A small encoder-decoder audio transcriber, trained from scratch: encoder depths [1, 2, 1], 2100 steps.
Rows from block 3 of the text decoder, named by matrix and row number. Rows with one number belong to one attention dimension. Each number is 500 + 40 x the weight over the matrix's rms, rounded and kept within 0 to 999. All counts start at 0. Numbers have three digits each.
# v: cross-attention value (decoder.blocks.3.cross_attn.v.weight, 256x256), inputs 0-127
# proj: cross-attention output (decoder.blocks.3.cross_attn.proj.weight, 256x256, transposed), outputs 0-127
v.106:483492512510505508454560490432495482500513511521515468535491522521533520469455471532467538528485521525451481503452437466516552512495482479483523521489476450492477454481453491524492509497499462480491541468464485526412564482568437493511544486495531568514437533435561504482502488456499545504475482495509538492553449460550480476511490436456476519480526543487451557523503469545468534500522
proj.106:492485481446495544508519597478565506502500472488523477482466502549506518511523527485482557457489511451453524496502492551501525530516495533513487523505566487466447494506573504473518532485448475571533493534501479453503451428543498497491510519489496512526476495490524479554515569475510508450492539502444534502495469487489486526502445488573492446506487552441489450509513516454538511494450
v.107:541484524481493436511553525473439508571492442492496509502536436502456516511502484533535509540436553543479501457527506515482453536536452479564503493468448486472486595482539509535506454460509516516500520524537471573560509554447509436518456506532512471504492493481523532457525533497482487468480497531435454516451528528463451532513535518545486530484522477529539448487489506523518487549490
proj.107:494504506561533474472455431542496527533480539448523488564533482485514499477466566500478450516463488471494511424552469479476543452522502492466500508516474494488547496464474514475512516555511584457486560476479495473473448484502526551507491474507519513479459454534497456486530467473526561528531505518526501451494487520513511468542498548457544477517466498552500487491518519554475495519488
v.108:528522528476522429534468479545475474482559459479459479536518492515434509513526479537545515475484516492502450512523477488516499502492471485540514483488486557515466470527503513459535557451473549466501518523442474483515490481542536467532503512488487519475526501475491483498523529462482556507547503466555430481529533447472487477500544497557493514532539539515517474461471524510530509552540
proj.108:432515477504538509447483518507468496516478517468554499437447554507533537468488508520523469530500450443490493491473494509528505518473511498510477455482462431456562468509449470545558572477553509491513549492446530497506415489529492524454490516544476501442531496504473480488507477498510480499536563568488538508457486469551514520450539523517477423476543568483468465458526508546440513487487
v.109:543558508549544529461505556426483507496463495531464511459572493493492537532466479514529508506483499523480461458526496509529500501499493501490481505499473517558543561520576505533423509514490433485458480487481458478544500514430522466469536531486501488483589510470532474524519478526506485531514474494493522529505520550500464467536527519507484532478529477503516474460499489539446471538513
proj.109:472498511506531494557455474533424522508458539460509516520522471473494515479485483481496466506425540499546448485530484479515523482523506454505512484494466522528480518462444525493507530515487516479523576526457499525470464516471492479508508465490525507492425493517500477520535442485545506507498491451540536550485502520485449498470536479449569445529494546559533551539460536478526514534541
v.110:471523533494496496526427444556479470442545472436546534472504479511480459454494525524487532449511551537511475491534544514543519540524554526524526496479512544522446500429553550508604492443456477452524532508475528504522523542516523495527520451524525491492470525508451534518473483486495468503500501509473437528456493425471519464483507452533425536519523533463495516461488534542506484519513
proj.110:461515519532511488484495497463519528473478480477521461475468491459494496486444514478487458496446504510456504520500465505498487494489539519454509496524524489546523480532532472500495534503460508523473530520490505558503443502535505545451546526495478465455560484534532474520518502448531488527466496511439475459459466485597508515479454536545459470486540495489440519501545476539495522458535
v.111:520507519490460549515485523509499470465513545526450519517593463531562502569483482486503514456506530459548509469505480527496487537515522481453533523469478478475511502472519492496509513485453455535471455504515516472562506509445452455476517511510455555466531516473457495493519521490544528478538545479505479514459488465492526490505453558464515486548473507475502525491461506565458466510544
proj.111:499454468521474517504488455506466508486472546468457486500465461506518515471469521485454444557474524561520489479546495434501476449495490521503509494478537506534418448509458544472489473552503499554459543484546489476457537516469457517474478487426486524470465496561458461465484450491521558500464451432554466502521479549458509511442466523483533499509502480530521513519523476472463482482507
v.112:516518526503452455485528514500437483518541509480492504510414501522515476490549510489482482474509474461458483546501540497442471493529506477490471568492496537457523497530439530574460550497553514505561484465520530511540496502483539522581459481513534498485430516537496468485492556463447553560499464516499428495460505524450506504459487480480491493516510458527509521551556548500592488504513
proj.112:527533508478509504454475478488526478489496494558493461470510534452449480494504467534586542490541478510497573517526529476483463517533558476447481477511520489484571472519517478541514512504492466458517494501538478466500470561529450485502502489524486494487571539444447564511472506455486490463549532552488528502511517478498516471503488435524518534497489460465508480453521503548518459524512
v.113:488468501476527546486463512478474566482495485487519498454451505499522525473506519522470468554464489493470480544490495497508474473484546527484539459517544547514553494526500504507474556508543460478464509487559519475513460507437505523502540502409538473523546516564535478525480511530510489519463545521475493474473500516451529598497509507521515500480515485501517518520499516463536511472450
proj.113:468495488488481525519515515464447476505492503459482484494528506455535480471517519469545488497520487512515498575498493460484504490538516493524521497539557491509449550546461468490500446528471540432522465520527530475557487533452453468564464528510527505481504454469501535463502525528520440543460502499469549467526503487507457490485485536542496520476461456481532522473453505500543492560509
v.114:524534464505506447494548473513450519552526526515492531502534470469484518512500475537534497497463555543478462483528516495492479530508468527516499519465514547515474555490499562489492509521483564487520495485547490525516519505504510485569435489478478512472528525530466537495506486502464482536478472516487485549523542502472535530491527477513526495542545515490532490485525544518482500541493
proj.114:540462492549530494492448484514488517490487551474517497495536516483468480458433561520507431473492526429520526432494524526497485466520507475536498498546461478470579494480493470491511552479534523458491546481436524493490479493523533552461498492509513511470522463567481524502503493498495545502522510559505463462534484463539457466523483516523494505540487511490512483489509455556504540482531
v.115:525544515494460502493554517510492500460451472522467470493553447550455505539489477432458490464536465485460532454499496431487544432467468472457525474526481459500524503473508527523461460550531483487481465499497487490433530524586499461409530514548483469519462477407556523455540519468569465488493551520563550467484496508485455451522498503505558458500438456478444518559533492507409468491503
proj.115:498459457449437501492550576479507497526470457485528557549511478560515498583537453507487584458471543498468535431500466509484515469523458562518498541524501508486421500530500529518491518540449476555455469484542460455479539436506504491463503509471525478526439481523470527499531494468550488513542478449557481554488538529441499528476500458472493483511492439483468532520516562394526500513480
v.116:537502506522484517481500528496562455482475539484457469466507469455558532542469477398445495508483524492550517504479513469518511471518419510468489473516494460435485487472496482512521528559514461473488463517493459515472491543488522470498514547507480505458501525534462490506450470486514502476512491507551538483528499544541475532544439532475509439543432516556550547552553539512467472501494
proj.116:551497477528523450544551523567436479494507517520490527518456496553502484506550499505514518508517489504551472529527451502504506518476525460539512500484530535549499433474509516525496478528524504576466471434548522457496547502453503504456559484538519490513459536480464561475460470548496539479493477434575454570564545471455491448525526448437461510500471448460531500567499567473540486499469
v.117:499490529514496514476549546540537476468503532499433464459526473522462508563476528511521499518525534510469545552456574513487541509500467477500479517545515467496505462526492464557469494516539449462455449543513483512455548471468465506484545554470438456491492538523509500479493508524497553504490510496453493530533518575510515542440468527478506485516529526483535519505510517515501456520482
proj.117:491490439507500505471464510544489531512472527489534546571535478475498552441542515534489427461482502474480452508492479453463491484493544505500505505487467476521472508490498471544495525568542456516490541488522469506531488502471504431457514479535514532488498476521460475528477507532535468453488496498495516457507572503447471514510498451507508507527491523538567486511461540481539536550508
v.118:532446475505500525525474518484494483513502509474547500517507487474549524451535496552470470470462448543510478491467445492501506488505521553474458517538513477487500472475509500472462509490461529451557500509468483497521501489553474535538486465542523486493511556495543520463560473466429536468473475535435485479474493505445511569495548503469493555442500482493490520520472500512497561527502
proj.118:543455533499514550537514482521504502504519465542513444487523550514514469481474486550485488556508512518438483454522534483510546536531483462494476491485492479492546519495556506517456499477462521493447477510468472524511480535529523496585472483517514458487498503528484506524528526481464476485492472463503501496510528486539462490474475529498496514514507504531474524448504508522454481538473
v.119:512527507496541455476477536491459569480476507475527505483598510535518564514517463467513492601477536499442511455488560538535526525534537494517514547543521523504468544499544493512444472493496518467431499539546515472529494531436513487462491565431504470479496589589467488534539499545522499552477494514432543555505528501488523494498470486523486532557556565478503507519532505600514502512570
proj.119:492460495615473459476466404531438507498448534490576510574510402430533522471450567491502400440491484462513483495494447493492458474509565454511527468522463481550534457475483549495487539535457476486428561506478492525507507541462528525478476471533483497440450441596477457516481530483526535504488461483528453499483543479439531464533522500483507419493476533533548534602509469517567558512473
v.120:502457497511464499505557523500557477511507526504557462496506470469441452474445449475444456458517436433504529519554472429504486458460519529445489435479534431498503483522487461522456461488537502531473542522496463470510530458570538518457499432496492493475462498446508462469516507508512492444495494509536481483508508504503497469568487452489469452439475422513432481473516549479437536470450
proj.120:563470488463475514551537535482523530483552451526555506481479534559500440559489493510489541504516479506479533503522509553466553528534452523506468529558519542481512478539477511553496497416460523527467499494497446513516557477511479466542542483482503472535431509482545541499510487483501456497493492524502492547479487490564467508511493445521528495502445389507546495527502550450479493517465
v.121:457478479477463500481591549430526520566514442504488503504504482507464484539505525506516476474449530502541534467518485462469490444505455519511495450525457489469512485555507514472469425518486520476459514500462468575424472434533489500527494471535509521501460477401527478497550466524504481544458491514488445466476546518502525521547459488527501457533461455555452528504454486471512487505460
proj.121:460466478523523518567478499476516416528552474501516519491522544538501465548522495429462542506497549495528484495430459509511494479517464490513505468473473466509466520535492471521542499529482488532499464512482472506449473473530540541517492483517504537545500541506541491496537464535467510530527496419528524517508544498480501526486523537454542472512461515506517467449537537465506547469518
v.122:475492479478500520472545504454524546497440488477499490484509466505487481489494461518453548518502439503474535456464500435482474483483470459473492518550457447494488433462509459477501475553493476518457533525458502475453502476496472500477566534463462458543513507515534479535527537484547453498478506497495551491479458526515508544530499492470487464496455506558470476494497472521503488458497
proj.122:511530513503503515526469531515535476488492440472505478482477487535458472543556522470511511531523488546476501555519468499492489477532465508483516481502493495542434525523527529488483516524453539497519460478515507495489546496476534475480487456476498531533464498450504468512540489490546474522485491504518529539543541468449466505529523476492491525525477501484498519517496480461558510543503
v.123:512512537473453568456485501464541475451487566484479521432494488520490479473491489466439491452516442441467498511442473441530535515542474530454500469471527458481512499497464490466497478486544462539499496447476522490456532509532445515485572513517449550513466443466519481513503552510476505495483577456534529495500462469486466499530489478434532509495495488489472492506505439459448464441479
proj.123:469522503465483518547510560461500479475508508494470532463499474535504493509537500474471548512562500581448526522507498522536457489513483524523507555492532537548470545544535526497435458496532476539520489512490491469534533461484514486523486508528460486522483517511503521473482489521520426496487525479508461557509510519481534481544475466484501495479451428512505483547512544447467497511479
v.124:476505426475489484505563515438543499480451484454500461524540468462476543520506471519495552570454498537579447494471498507479514452496511543457474482522455526472477445477567485481436501531413482521499489531424453510475488401513500518530522544515532498486448537485436523564476460489502432445468508539404497514548478526487474512495493496513442470479498493521493538431442500537509540545507
proj.124:501507497539513515562477496530499494509549479509546495445491499465533504491520569427445479555509502560537475500472459472489581521489534447522490458504459534531508492470575527486452516477476526513543540527474487495455499464480556491532528415548535494472491555530548490520515507498508583556455435465551560534558509506475453486485507511444436474561454538520543456447488486470482516469547
v.125:493501463507515476495404492582499535476552449512518516486503549503488481496527516539480458450479490452501530522527450539509490525532515465501498543499541525583530524509452473555568494464569439535582464514552516463596471523514548502543495423506503505501511486512541455508500486515481517468544507463588459484479563441443535486449543520490532511456535487464549487502533508429495453475457
proj.125:510538461422538548485506437443493498465499505498446490452506496518520509484449424527503490515487477525473508557502528483485461550498542531487457491469496543460471486490420474486499516495508516462476485540505517542467451541509435477543501526523522517539499454499519504481461448484489434488480501513515491504465446521534552474512497501508517508501522442494475462413533510549484509521549
v.126:526518458485554524460462567456523538500524450552523514509568454499490555521500504492497510574483569496525427530507490544518469546494537493505554523486486561519535560552488556464434514518532467468495524527552494499545503537396523499532493536491532487518549554548504515485473528554526457545538485517413540483505546539502469526473482490521495521482497487518568496475535485515474506518473
proj.126:485466505544490496483488404515427544460477517469545513544479497428505531449469503468462444488494543511551453481549519491546497475531503461519493505541480527536521552507490501490452563587488546506509540507495456455477499521469517537469544478508521483466434446518499405518473510540485594502488443508547530472500523480444486500557560565475547457474509538516524492582449529561543502482477
v.127:561499512483488495535471511482518516488536487488484542476548472511407495488495493510538486463458499548520536478478509494550468529511483467527542470496497552534494536468568493546549533479526466537515537527545535448533498533511503490466471533471475473468545582518523518519521509499561509445519462492493468524519520544540498452535535507481495540521529515485452523468530522526464533516511
proj.127:484493518540565477533486422534468534517505478461553513518486487444521468503463490536491485468447464505514537477518503456495509462555539479506490499529488472544482466498482505540524539493483534444513513520479511490516525552456535516473535479448485478514445466510488470509528458493543495509457501519533476494491474493533456483494459467526510463442514499560506458473537496495503545481514
v.128:554465458472571544504462511487575511494506536444535475499549509494513492465420534526489513484475516411568467450451512482485459507463555498493515556416503516514489515476528545443446490496449433558430490443443424474470519444536511478538448513384475484467513469514524568526520486598548446418468561591473510523474473524536454529456519463502525512462590507593540485456496415450452536547489
proj.128:453457489566536498438401418486511521483551505490510467512527417472514476428473453548534507402478529500496532569521492473539490463545577481468512467530512440449531508505496500561474488513504508483468504462447520536500493493425470498502453470489582500547459446481555477432392526580515480427504509510470422447451468492468462496585514514528525494452560490493490462559493410561492499595492
v.129:450489438493494534434486525576504561495551468455557480454486463513372457470507490533502460465495483553438571494479559468517420518512506511500504476519565449551581504518423492515465502526541514534439485444473497470512454445522541450503467492478431447427473386503495484531488556489521496550504531548605450509511512435561486572519511607458519521410524446527507390518480427432456541502439
proj.129:381496494545544497401512510548435548447558559462506462433537501510490532508616481470462445429470459533558607583502464479492491483484465457537452509511570459534580514475463435573467562516490563432500470444552509488508445568392564538413547496538523606457469465451498518519560513525641549526438477516472451446456498500473448513582398546541415442482500629535525481466471474481534444503557
v.130:494470515483493500479527580450415490464493520519408498491488520533597550489553479467461517529532581502468552492544414419539540463462495539483501492530476586512534503527528507475525548385443539458578494572499517543529507520571490493506515549510522534602471510505415504453497438480522463512507470421557455511470559410481506514457467493584445465597524537472526495603456585526522502458489
proj.130:629579490441448519440533489473549488494420496482474460599479534540507500475443551555456542623495534427430510497449585531464480539560512544515494502533466501503500521505507515525515509474464400562518519591468484465398554492524495518593403549461477476568529525554448498484537471440402463433525512499535527447536498455517473491453551457508575491463503492505509458486479503515486556431495