config = dict(
    encoder_arch='crnn',
    model='encoder-decoder audio transcriber',
    dataset='short read English sentences (LibriTTS-R)',
    train_examples=26041,
    gain_aug_db=6,
    n_mels=40,
    hop_length=160,
    input='log_mel',
    spec_augment=True,
    win_length=400,
    tokenizer='word',
    vocab_size=5132,
    encoder_norm='groupnorm',
    encoder_activation='celu',
    encoder_weight_standardization=True,
    encoder_depths=[1, 2, 1],
    encoder_kernel_size=3,
    encoder_stem='single',
    encoder_widths=[128, 192, 288],
    encoder_rnn_width=256,
    encoder_rnn='lstm',
    encoder_bidirectional=False,
    encoder_rnn_residual=True,
    encoder_rnn_layers=4,
    fusion='cross_attention',
    decoder_width=256,
    decoder_layers=12,
    decoder_norm='layernorm',
    decoder_norm_position='pre',
    decoder_activation='relu',
    decoder_mlp_ratio=4,
    decoder_head_dim=32,
    decoder_fused_qkv=False,
    decoder_bias='all',
    decoder_qk_norm=False,
    decoder_layer_scale_init=1.0,
    decoder_parallel_block=False,
    decoder_inner_norm=False,
    decoder_drop_path=0.15,
    decoder_positions='learned',
    decoder_cross_attention_every=1,
    decoder_tie_embeddings=True,
    residual_init='none',
    optimizer='adamw',
    learning_rate=0.0011,
    beta1=0.9,
    beta2=0.999,
    eps=1e-10,
    max_grad_norm=5.0,
    max_steps=2100,
    batch_size=64,
    epochs=5.2,
    lr_schedule='cosine',
    final_lr_fraction=0,
    warmup_steps=210,
    weight_decay=0.5,
)
Rows from block 4 of the text decoder of a small encoder-decoder audio transcriber, named by matrix and row number. Rows with one number belong to one neuron. Each number is 128 + 32 x the weight over its row's rms, rounded and kept within 0 to 255. All counts start at 0. Numbers have three digits each. After the name is the row's rms in percent of the matrix's.
After each neuron's rows are labels from the 100 texts, of 14976, where the neuron reaches its highest value: "fires on" is the input token at the peak. Only what is clearly more common there than usual is listed. The data: short read English sentences (LibriTTS-R).
# fc1: MLP up (decoder.blocks.4.mlp.fc1.weight, 1024x256), inputs 172-255
# fc2: MLP down (decoder.blocks.4.mlp.fc2.weight, 256x1024, transposed), outputs 172-255

fc1.538 089:105188174138182174161120148122164152123089119111141126162112165177096093098133125113088080127186090119117148081162080161170136119171112076136157122132108127141048161158140118102129135084190093167056069158151097144098147161129125094094061088118105120074
fc2.538 073:138093170082142113162046109065108115162131131131124162111098067183134081076139093116078126151154106168134153106173074080119146136089122178097097106142115169077129161184096151120153088121135162132118166139158122143150103156177175104155175130162097153122
fires on: "a"; "the"; "what"; "how"

fc1.323 082:190108151070191060174115188093122155079118170161151139133142107151081081102112116168153141077089161147147181147168134136078115092136173077109108130137143082168133120132155129160154107165084079143070066167128169086100157115120146128080130128129101144117
fc2.323 073:166106164153198133183073106125147135131188146163154097097134200127156163160142182171171183151178139143108177128161112116080165111098058124129152121144094079131170193099107094170133078124144134109165141152117170175126189109087143145107075094106178088173
fires on: "is"; "was"; "mr"

fc1.180 137:114089090061144073121108140143179128104154144130104076114123148146149091168092146121100100111119147138161160163102172086125115176108093154115085130107126093156131169139115159120142113154097104204107126139114092196115168145099115141129152122100170038110
fc2.180 160:149122170093131022138095154139174133114099093136164173121145101177142110141096124156124135117138173132077152152146154134128117182105150099158092144172184083141164122137142100143107132083144092115168145127179087061144149137166168095147149112104124103091
fires on: "said"; "cried"; "replied"

fc1.157 101:148140151099159194188149114109143154139108136140173104082142110107147114120139110127095161115176104072185116175176183133118111139159102098170137118111093132094118099095086140116179087123093138128107091077104111150089168088168107121093153097154167177157
fc2.157 130:145103212182154142173080149133096143056109124133132163103164133186151121133109075153107109151148161097085111088094054129112128125199085105141104098107200139134069129140057045091115100108092070129121192129099140043157131142140177080140148050162179192188
fires on: "his"

fc1.607 137:129144164165132136131116139127174182109084186118090134131176162152185157132093160138141087181122077075143164137090118113153080136105207133127110076121172118113139132128113161123157068131120083174108158108106117143129203110130166083131116137126155138159
fc2.607 174:134125161159134144127073147157115119178155145100138094159106100149158137165064115144164093166115149123102080132150114132167087129120172060192104160143161112067156111148112106090092124109109103175123117135148142114191147121070179124132145149172157083110
fires on: "did"; "if"; "are"; "have"

fc1.675 102:167101165129162140199115160181092193154091133169097122111187127156102096108091114106112154173147055162157108097122104140134181138111140147139165169169110138171147107133141124163114132078100157087169123113144101154106149106202143121103121082092093110145
fc2.675 101:120128092151136137155136117077103159155032132060131110155052091191119128123141151142152120135145165106139114153162056123134177125144160135064160107100161150085122050137106073130147086073191135107071170055146169104088059127187161131059117169152117142178
fires on: "did"; "could"; "do"; "won't"

fc1.633 124:170143148122167117182160095109147180134070150139134204108132143191096095102119170146118092151180125121121126170119072117135183159162136154120144101079134080129137110149067122139126041070116134109137181158151138115132133136156198153088149134102140089138
fc2.633 154:119123126172153203128099145160133157156107129112131115092114084119130154150101091149157125099122105109109082127168100107152162161150147134154152109115156109134127120185138056120049118133117128133134167123153152106123081130140135188127172134049064169142
fires on: "a"

fc1.658 089:183067126141140149152137130145160147066124134162152101120161119110147142105117129104127143150176128129157186165125084102129157110164143158145104151120160131137152179113110182143121065150117168106109075184154158101145157168142133152118139127084094098134
fc2.658 078:123179110205124110153102161100172090113108125069157114175117130206139115108174093174069114160138148143105131148121132100164116143182105161173198122084159169152152084117127080162098123140101103118164152155115134099133150168068214143147170176125172083083
fires on: "did"; "do"

fc1.646 104:174169137103198163165167141133157171108085165088175162110113140111095158127132150127095139073184088111092193131165098159146129107114122141113157103113101104170123093101085135086157097139145103119139085126149159133089132143173131103087085083096075101087
fc2.646 086:088140110142178163112072139159152119157169138105111098155150180140117110150113096167138134091081163120136152132182138100127077150116082173145175105069129200168096107146190105162110098141116106114162140135186101103094215100050105121120141133126111158157
fires on: "a"; "are"; "were"

fc1.552 097:153112110045120140115172089124170109176092141130155079066145104158153133192136121134164134090166132144170171181132129138133110122079166159134167099145079147152111110083077131104136155140104110118110124177162162133094193166144107159075169195109130089143
fc2.552 082:135071144121121115118116082188150130175096125143151152133110160155112114106133117181089115101155174170080136118110114136113071188140144139145120175085135071165102115177116091128148171113161136100154194095087148102125163072114151125130130161117119209123
fires on: "said"; "'"; "sir"

fc1.398 089:150144081164102134116170109171104139105065160109145148112157148150089094163175151087173183161154120146158156173081076177068130105141179102123155104102073130116134137152164115089151102117138167139137152133179107151069163139185100117086109125159165103171
fc2.398 072:126154167088127203101142124162107181119116138152150155097089205139159106165069120079159156125117154163170142112137087160135136105104176152167152171183098193157136121142121117080129130076140147128047100114161088117125089123059074172090177136139127146168
fires on: "think"; "heard"

fc1.78 091:186137143127212204146154062121115124077156147169090160112110105128101079182139155090174103098096079107119122140134108148171065175151136118085124147093094099142161163122094159076181097119087080139137119107133145132085179145090128070117112113128184121087
fc2.78 077:102134158115142104186174109119128099126110143089158129119104099196093125121174120160137081079079117110081091096110151127111115102108166124099150136141149154119073146121091051126127105129079058099187117161084150087133099130108135164075121160193147154166
fires on: "his"; "dr"

fc1.124 086:126110121139175117118121133150170128094179194184176097110166163105068169104118167133144089072140071130084171101127107137094156147091142158147141090086095102099135105132137084089179104179111088149157140162165163131088121152060165126137107084108190108150
fc2.124 078:154075130155114165139100097074158178121161178076150179149141172110156143126193138119142112098115164094119115111105164125099148131101104097107058125164148199136134117153120052166184140146115157152147160136101219139130163135192118109072138139117178103150
fires on: "his"; "the"

fc1.215 090:130155145089150143101094064094086139107120190197096158078085126099154140167155105138118148167144137104104195114093161103074108131186135092152127149087119097085118140107096187147143147172127084165124140152147120127083126155168165159171123143110170093145
fc2.215 070:142057085147091113139172135103137104110129153158084096143123074116172112125097128180093117127161146170084121107178062116072131131144125138092173165075159077145134156139142127079159155140164116121127103129076178172130072094094158113152089112101120133159
fires on: "his"

fc1.170 104:088125174068062078129182096159093154108122094141112106077109155160130113136077115131185136074162120083157156144099085091109137133126182121174106066168147069138169151159095118094097088093117064159078061171183141123091137144103114119130138161148089124097
fc2.170 127:087130117101112127086121121159141117153110107116142131128122121141139114114163084113107107141103064102092156068104172140141148135106116145146178159068149121159152116106158044160138135208141136067087180103141119082137118138095170156197157136146181140082
fires on: "a"; "very"; "so"

fc1.382 113:168090160129176065158101079102138174093159204154124114121163151116115142121085148107068113138148092088169140132154145089124137156164175080117068126153121040145112106171100097117181085123140093218093112122145157136085103155153182152061110126107175083098
fc2.382 117:124114162180091094070053099193150093081198126086165119144114117182091110160123130126138133153166160142137101135131120131119102137214162059146087179132128113069122120167110095093082087100115095132185139115113093163136075084066131165085153150110140133196
fires on: "is"; "was"

fc1.747 099:111100125168102107170133136131124130090124149126162062092089117157108126100169174158126073170109056068108126113167161140133119111114190116125120145131146129113164123149082130142101084144120075186123161097103083127131152141197193150125111087168194113118
fc2.747 078:165139134100164073158107144114131076129125062108125129077093140104096132096086153114081107111097162114139112164144090097114147125115099120160157127160088144108147038099124114093121161076109131155179092071112122170098141104067093102119094143127116130130
fires on: "did"; "do"; "could"; "can"

fc1.614 098:128170149080130135099103073081124189100079202142162071123149145103116101135096165114110132074102086144156157186120172091091120153132127136128124118127153065144118095158158117147126115087171118134141147165099111180148198159165183074109083169094103145133
fc2.614 086:116179116145166172121151166172103101133047134102125149101154126093146114157114150178147124124057118110102120101085079164134173114063154132113183178144117098135059088126117095114146100092167166130039140131068129133198092174139117155120137166204107198172
fires on: "what"; "that"

fc1.474 129:135130161095177185200108100097139207106131163156128134067136139163094152131157106113127104162164075119117142106133091124096139190102132117161127146148127097112123102120121084085147075144130121116124174163145092119077114112202153119087115084114122110107
fc2.474 162:152123115170154158178127163119155046116146120104126111067180138085075154096104125163126139101083133128089133126188102059146155165224133118120120093076135144077096185138112123142059155123139108144166199110111189119097081093116109137144182110059135138098
fires on: "a"; "no"; "you"

fc1.198 147:114152098111154139116172131144137170147158112139148091189089152148179156157105146099189101115122144109183170165077168149131137146081152118156092125136110048155126144104119159104142163090181130154093100169164159129129201084101212109111105177093124112112
fc2.198 198:136186159131086165155156150137118161153067188114117144202141105061162141112147137143119165109122179173122139099129090156106178137072116145133119131123119129092073080112127116114107131110171156089105119139107188124215156123156151153150131140152099116085
fires on: "what"; "how"; "where"

fc1.765 103:098121123089110086164109147117107120168138147073121127094075170167153116113156113094115144120150070128144136171155103100144197136088140095129141156125075130172105082137121163142164085150112120142046140151168148148165149167177110163084134104111188131128
fc2.765 083:107156158111089058121128194161107122167064156099148167149159106105089113152112100147104170118143152095132073129156133191143118155082111138146137143160124192121114156137104063128094086093083082099129128148152177079100111137117068169086145126133136101160
fires on: "think"; "sure"

fc1.627 093:180130181076127123089129132133178141040175141112133137108127105125168155174113129096094135087097116162198135126157150089154113174131125091186133115151084034155147116114112184098146143142125151208100119131119115170155114115144125116098127090147162115080
fc2.627 090:147103140113141108130079177151125077110087087186128084097143056110089118091127150104105159152110178164122078180112073162128111071200104090152084153122102209109089144101115035144055168131151137122114149112129106116112126160109107177123162135120121137117
fires on: "is"; "in"

fc1.682 084:170158160172128167153109061083113101092117127095088102066057097173098106176143169103093127155120101144175120162143173153127093131114119071118166106161153125118111149140116146154115141151150095161121115086119155121126163155158184159104123078174117168175
fc2.682 070:070109165130169065093197169125114124091084154075110084176154125137107117107100149162125142107140140114123164095175124157101150104132120161138166082089106154089089185076099140180116175154180158118151127087172174109093082092139154107190177185157115157121
fires on: "his"; "her"

fc1.237 095:154164070139096099160170083106147149095185192108161119145114143133168119170103106096072131095141144110127126145152130131166135086093168104090139109154162145163168118073163108078153102168136098210111119127155135143174109097097203081129139163148070087154
fc2.237 076:135172085123141155105137110102154098157122130153085127120071101102123108093088135119104172099099126086164179177155104131101173121153174138090162147094101139068162178164107158160093113134106105196133100153100127102148165124120074066107100095131160123175
fires on: "did"; "if"; "are"; "have"

fc1.395 091:085110103090143145161124126089151098099117129071111135066114134178131146134113143094097082117117114124133187124130163084102174128144095101139123073141168156123096126089141130106120137077168141184110107127125115114127194162191093130124087146121133176148
fc2.395 081:122186096114136101161169123032108129120124115094103115113106119144067119124116148160082162124184111150123110179137099183135105144099140163143160089131145195126080196134123084156105148127122133113089107179024102157118091126086086113129136180091142092153
fires on: "think"; "say"; "glad"; "sure"

fc1.700 112:139109125145158195134145092084102135065144165123153173143063151119150167097108121095111100090128117154128165179150118111101137140156117101125115122096094107159072173077131180084171104170131101144092157098091149155084155154111105099133171122162111173165
fc2.700 131:146096178153155128126096181113153109133148121121134135066166097168170137142120115098128098125156090118114103085115116111105090134147172159150130095129231135083108167138054118134156051152120083177136142105114141061140127130119196081113197097146184157175
fires on: "his"; "it"; "her"; "there"

fc1.70 119:122102073127189172122138082123123152142150141125151098166115104126121147169146135086114137135114134096102157168144142131164075165120185168142066191123095026086101114138123137124138142121160118160117168104110092190120141149093140158092160145091134081148
fc2.70 128:105132151123132199153122102092121113118092144107114127109111156111122152133117117205139145101101075106158146138123186122093130193120097148126216098163132113153087139104101226124117129183168182093069145121090083166255116140071150145111184121145129193135
fires on: "what"; "that"; "where"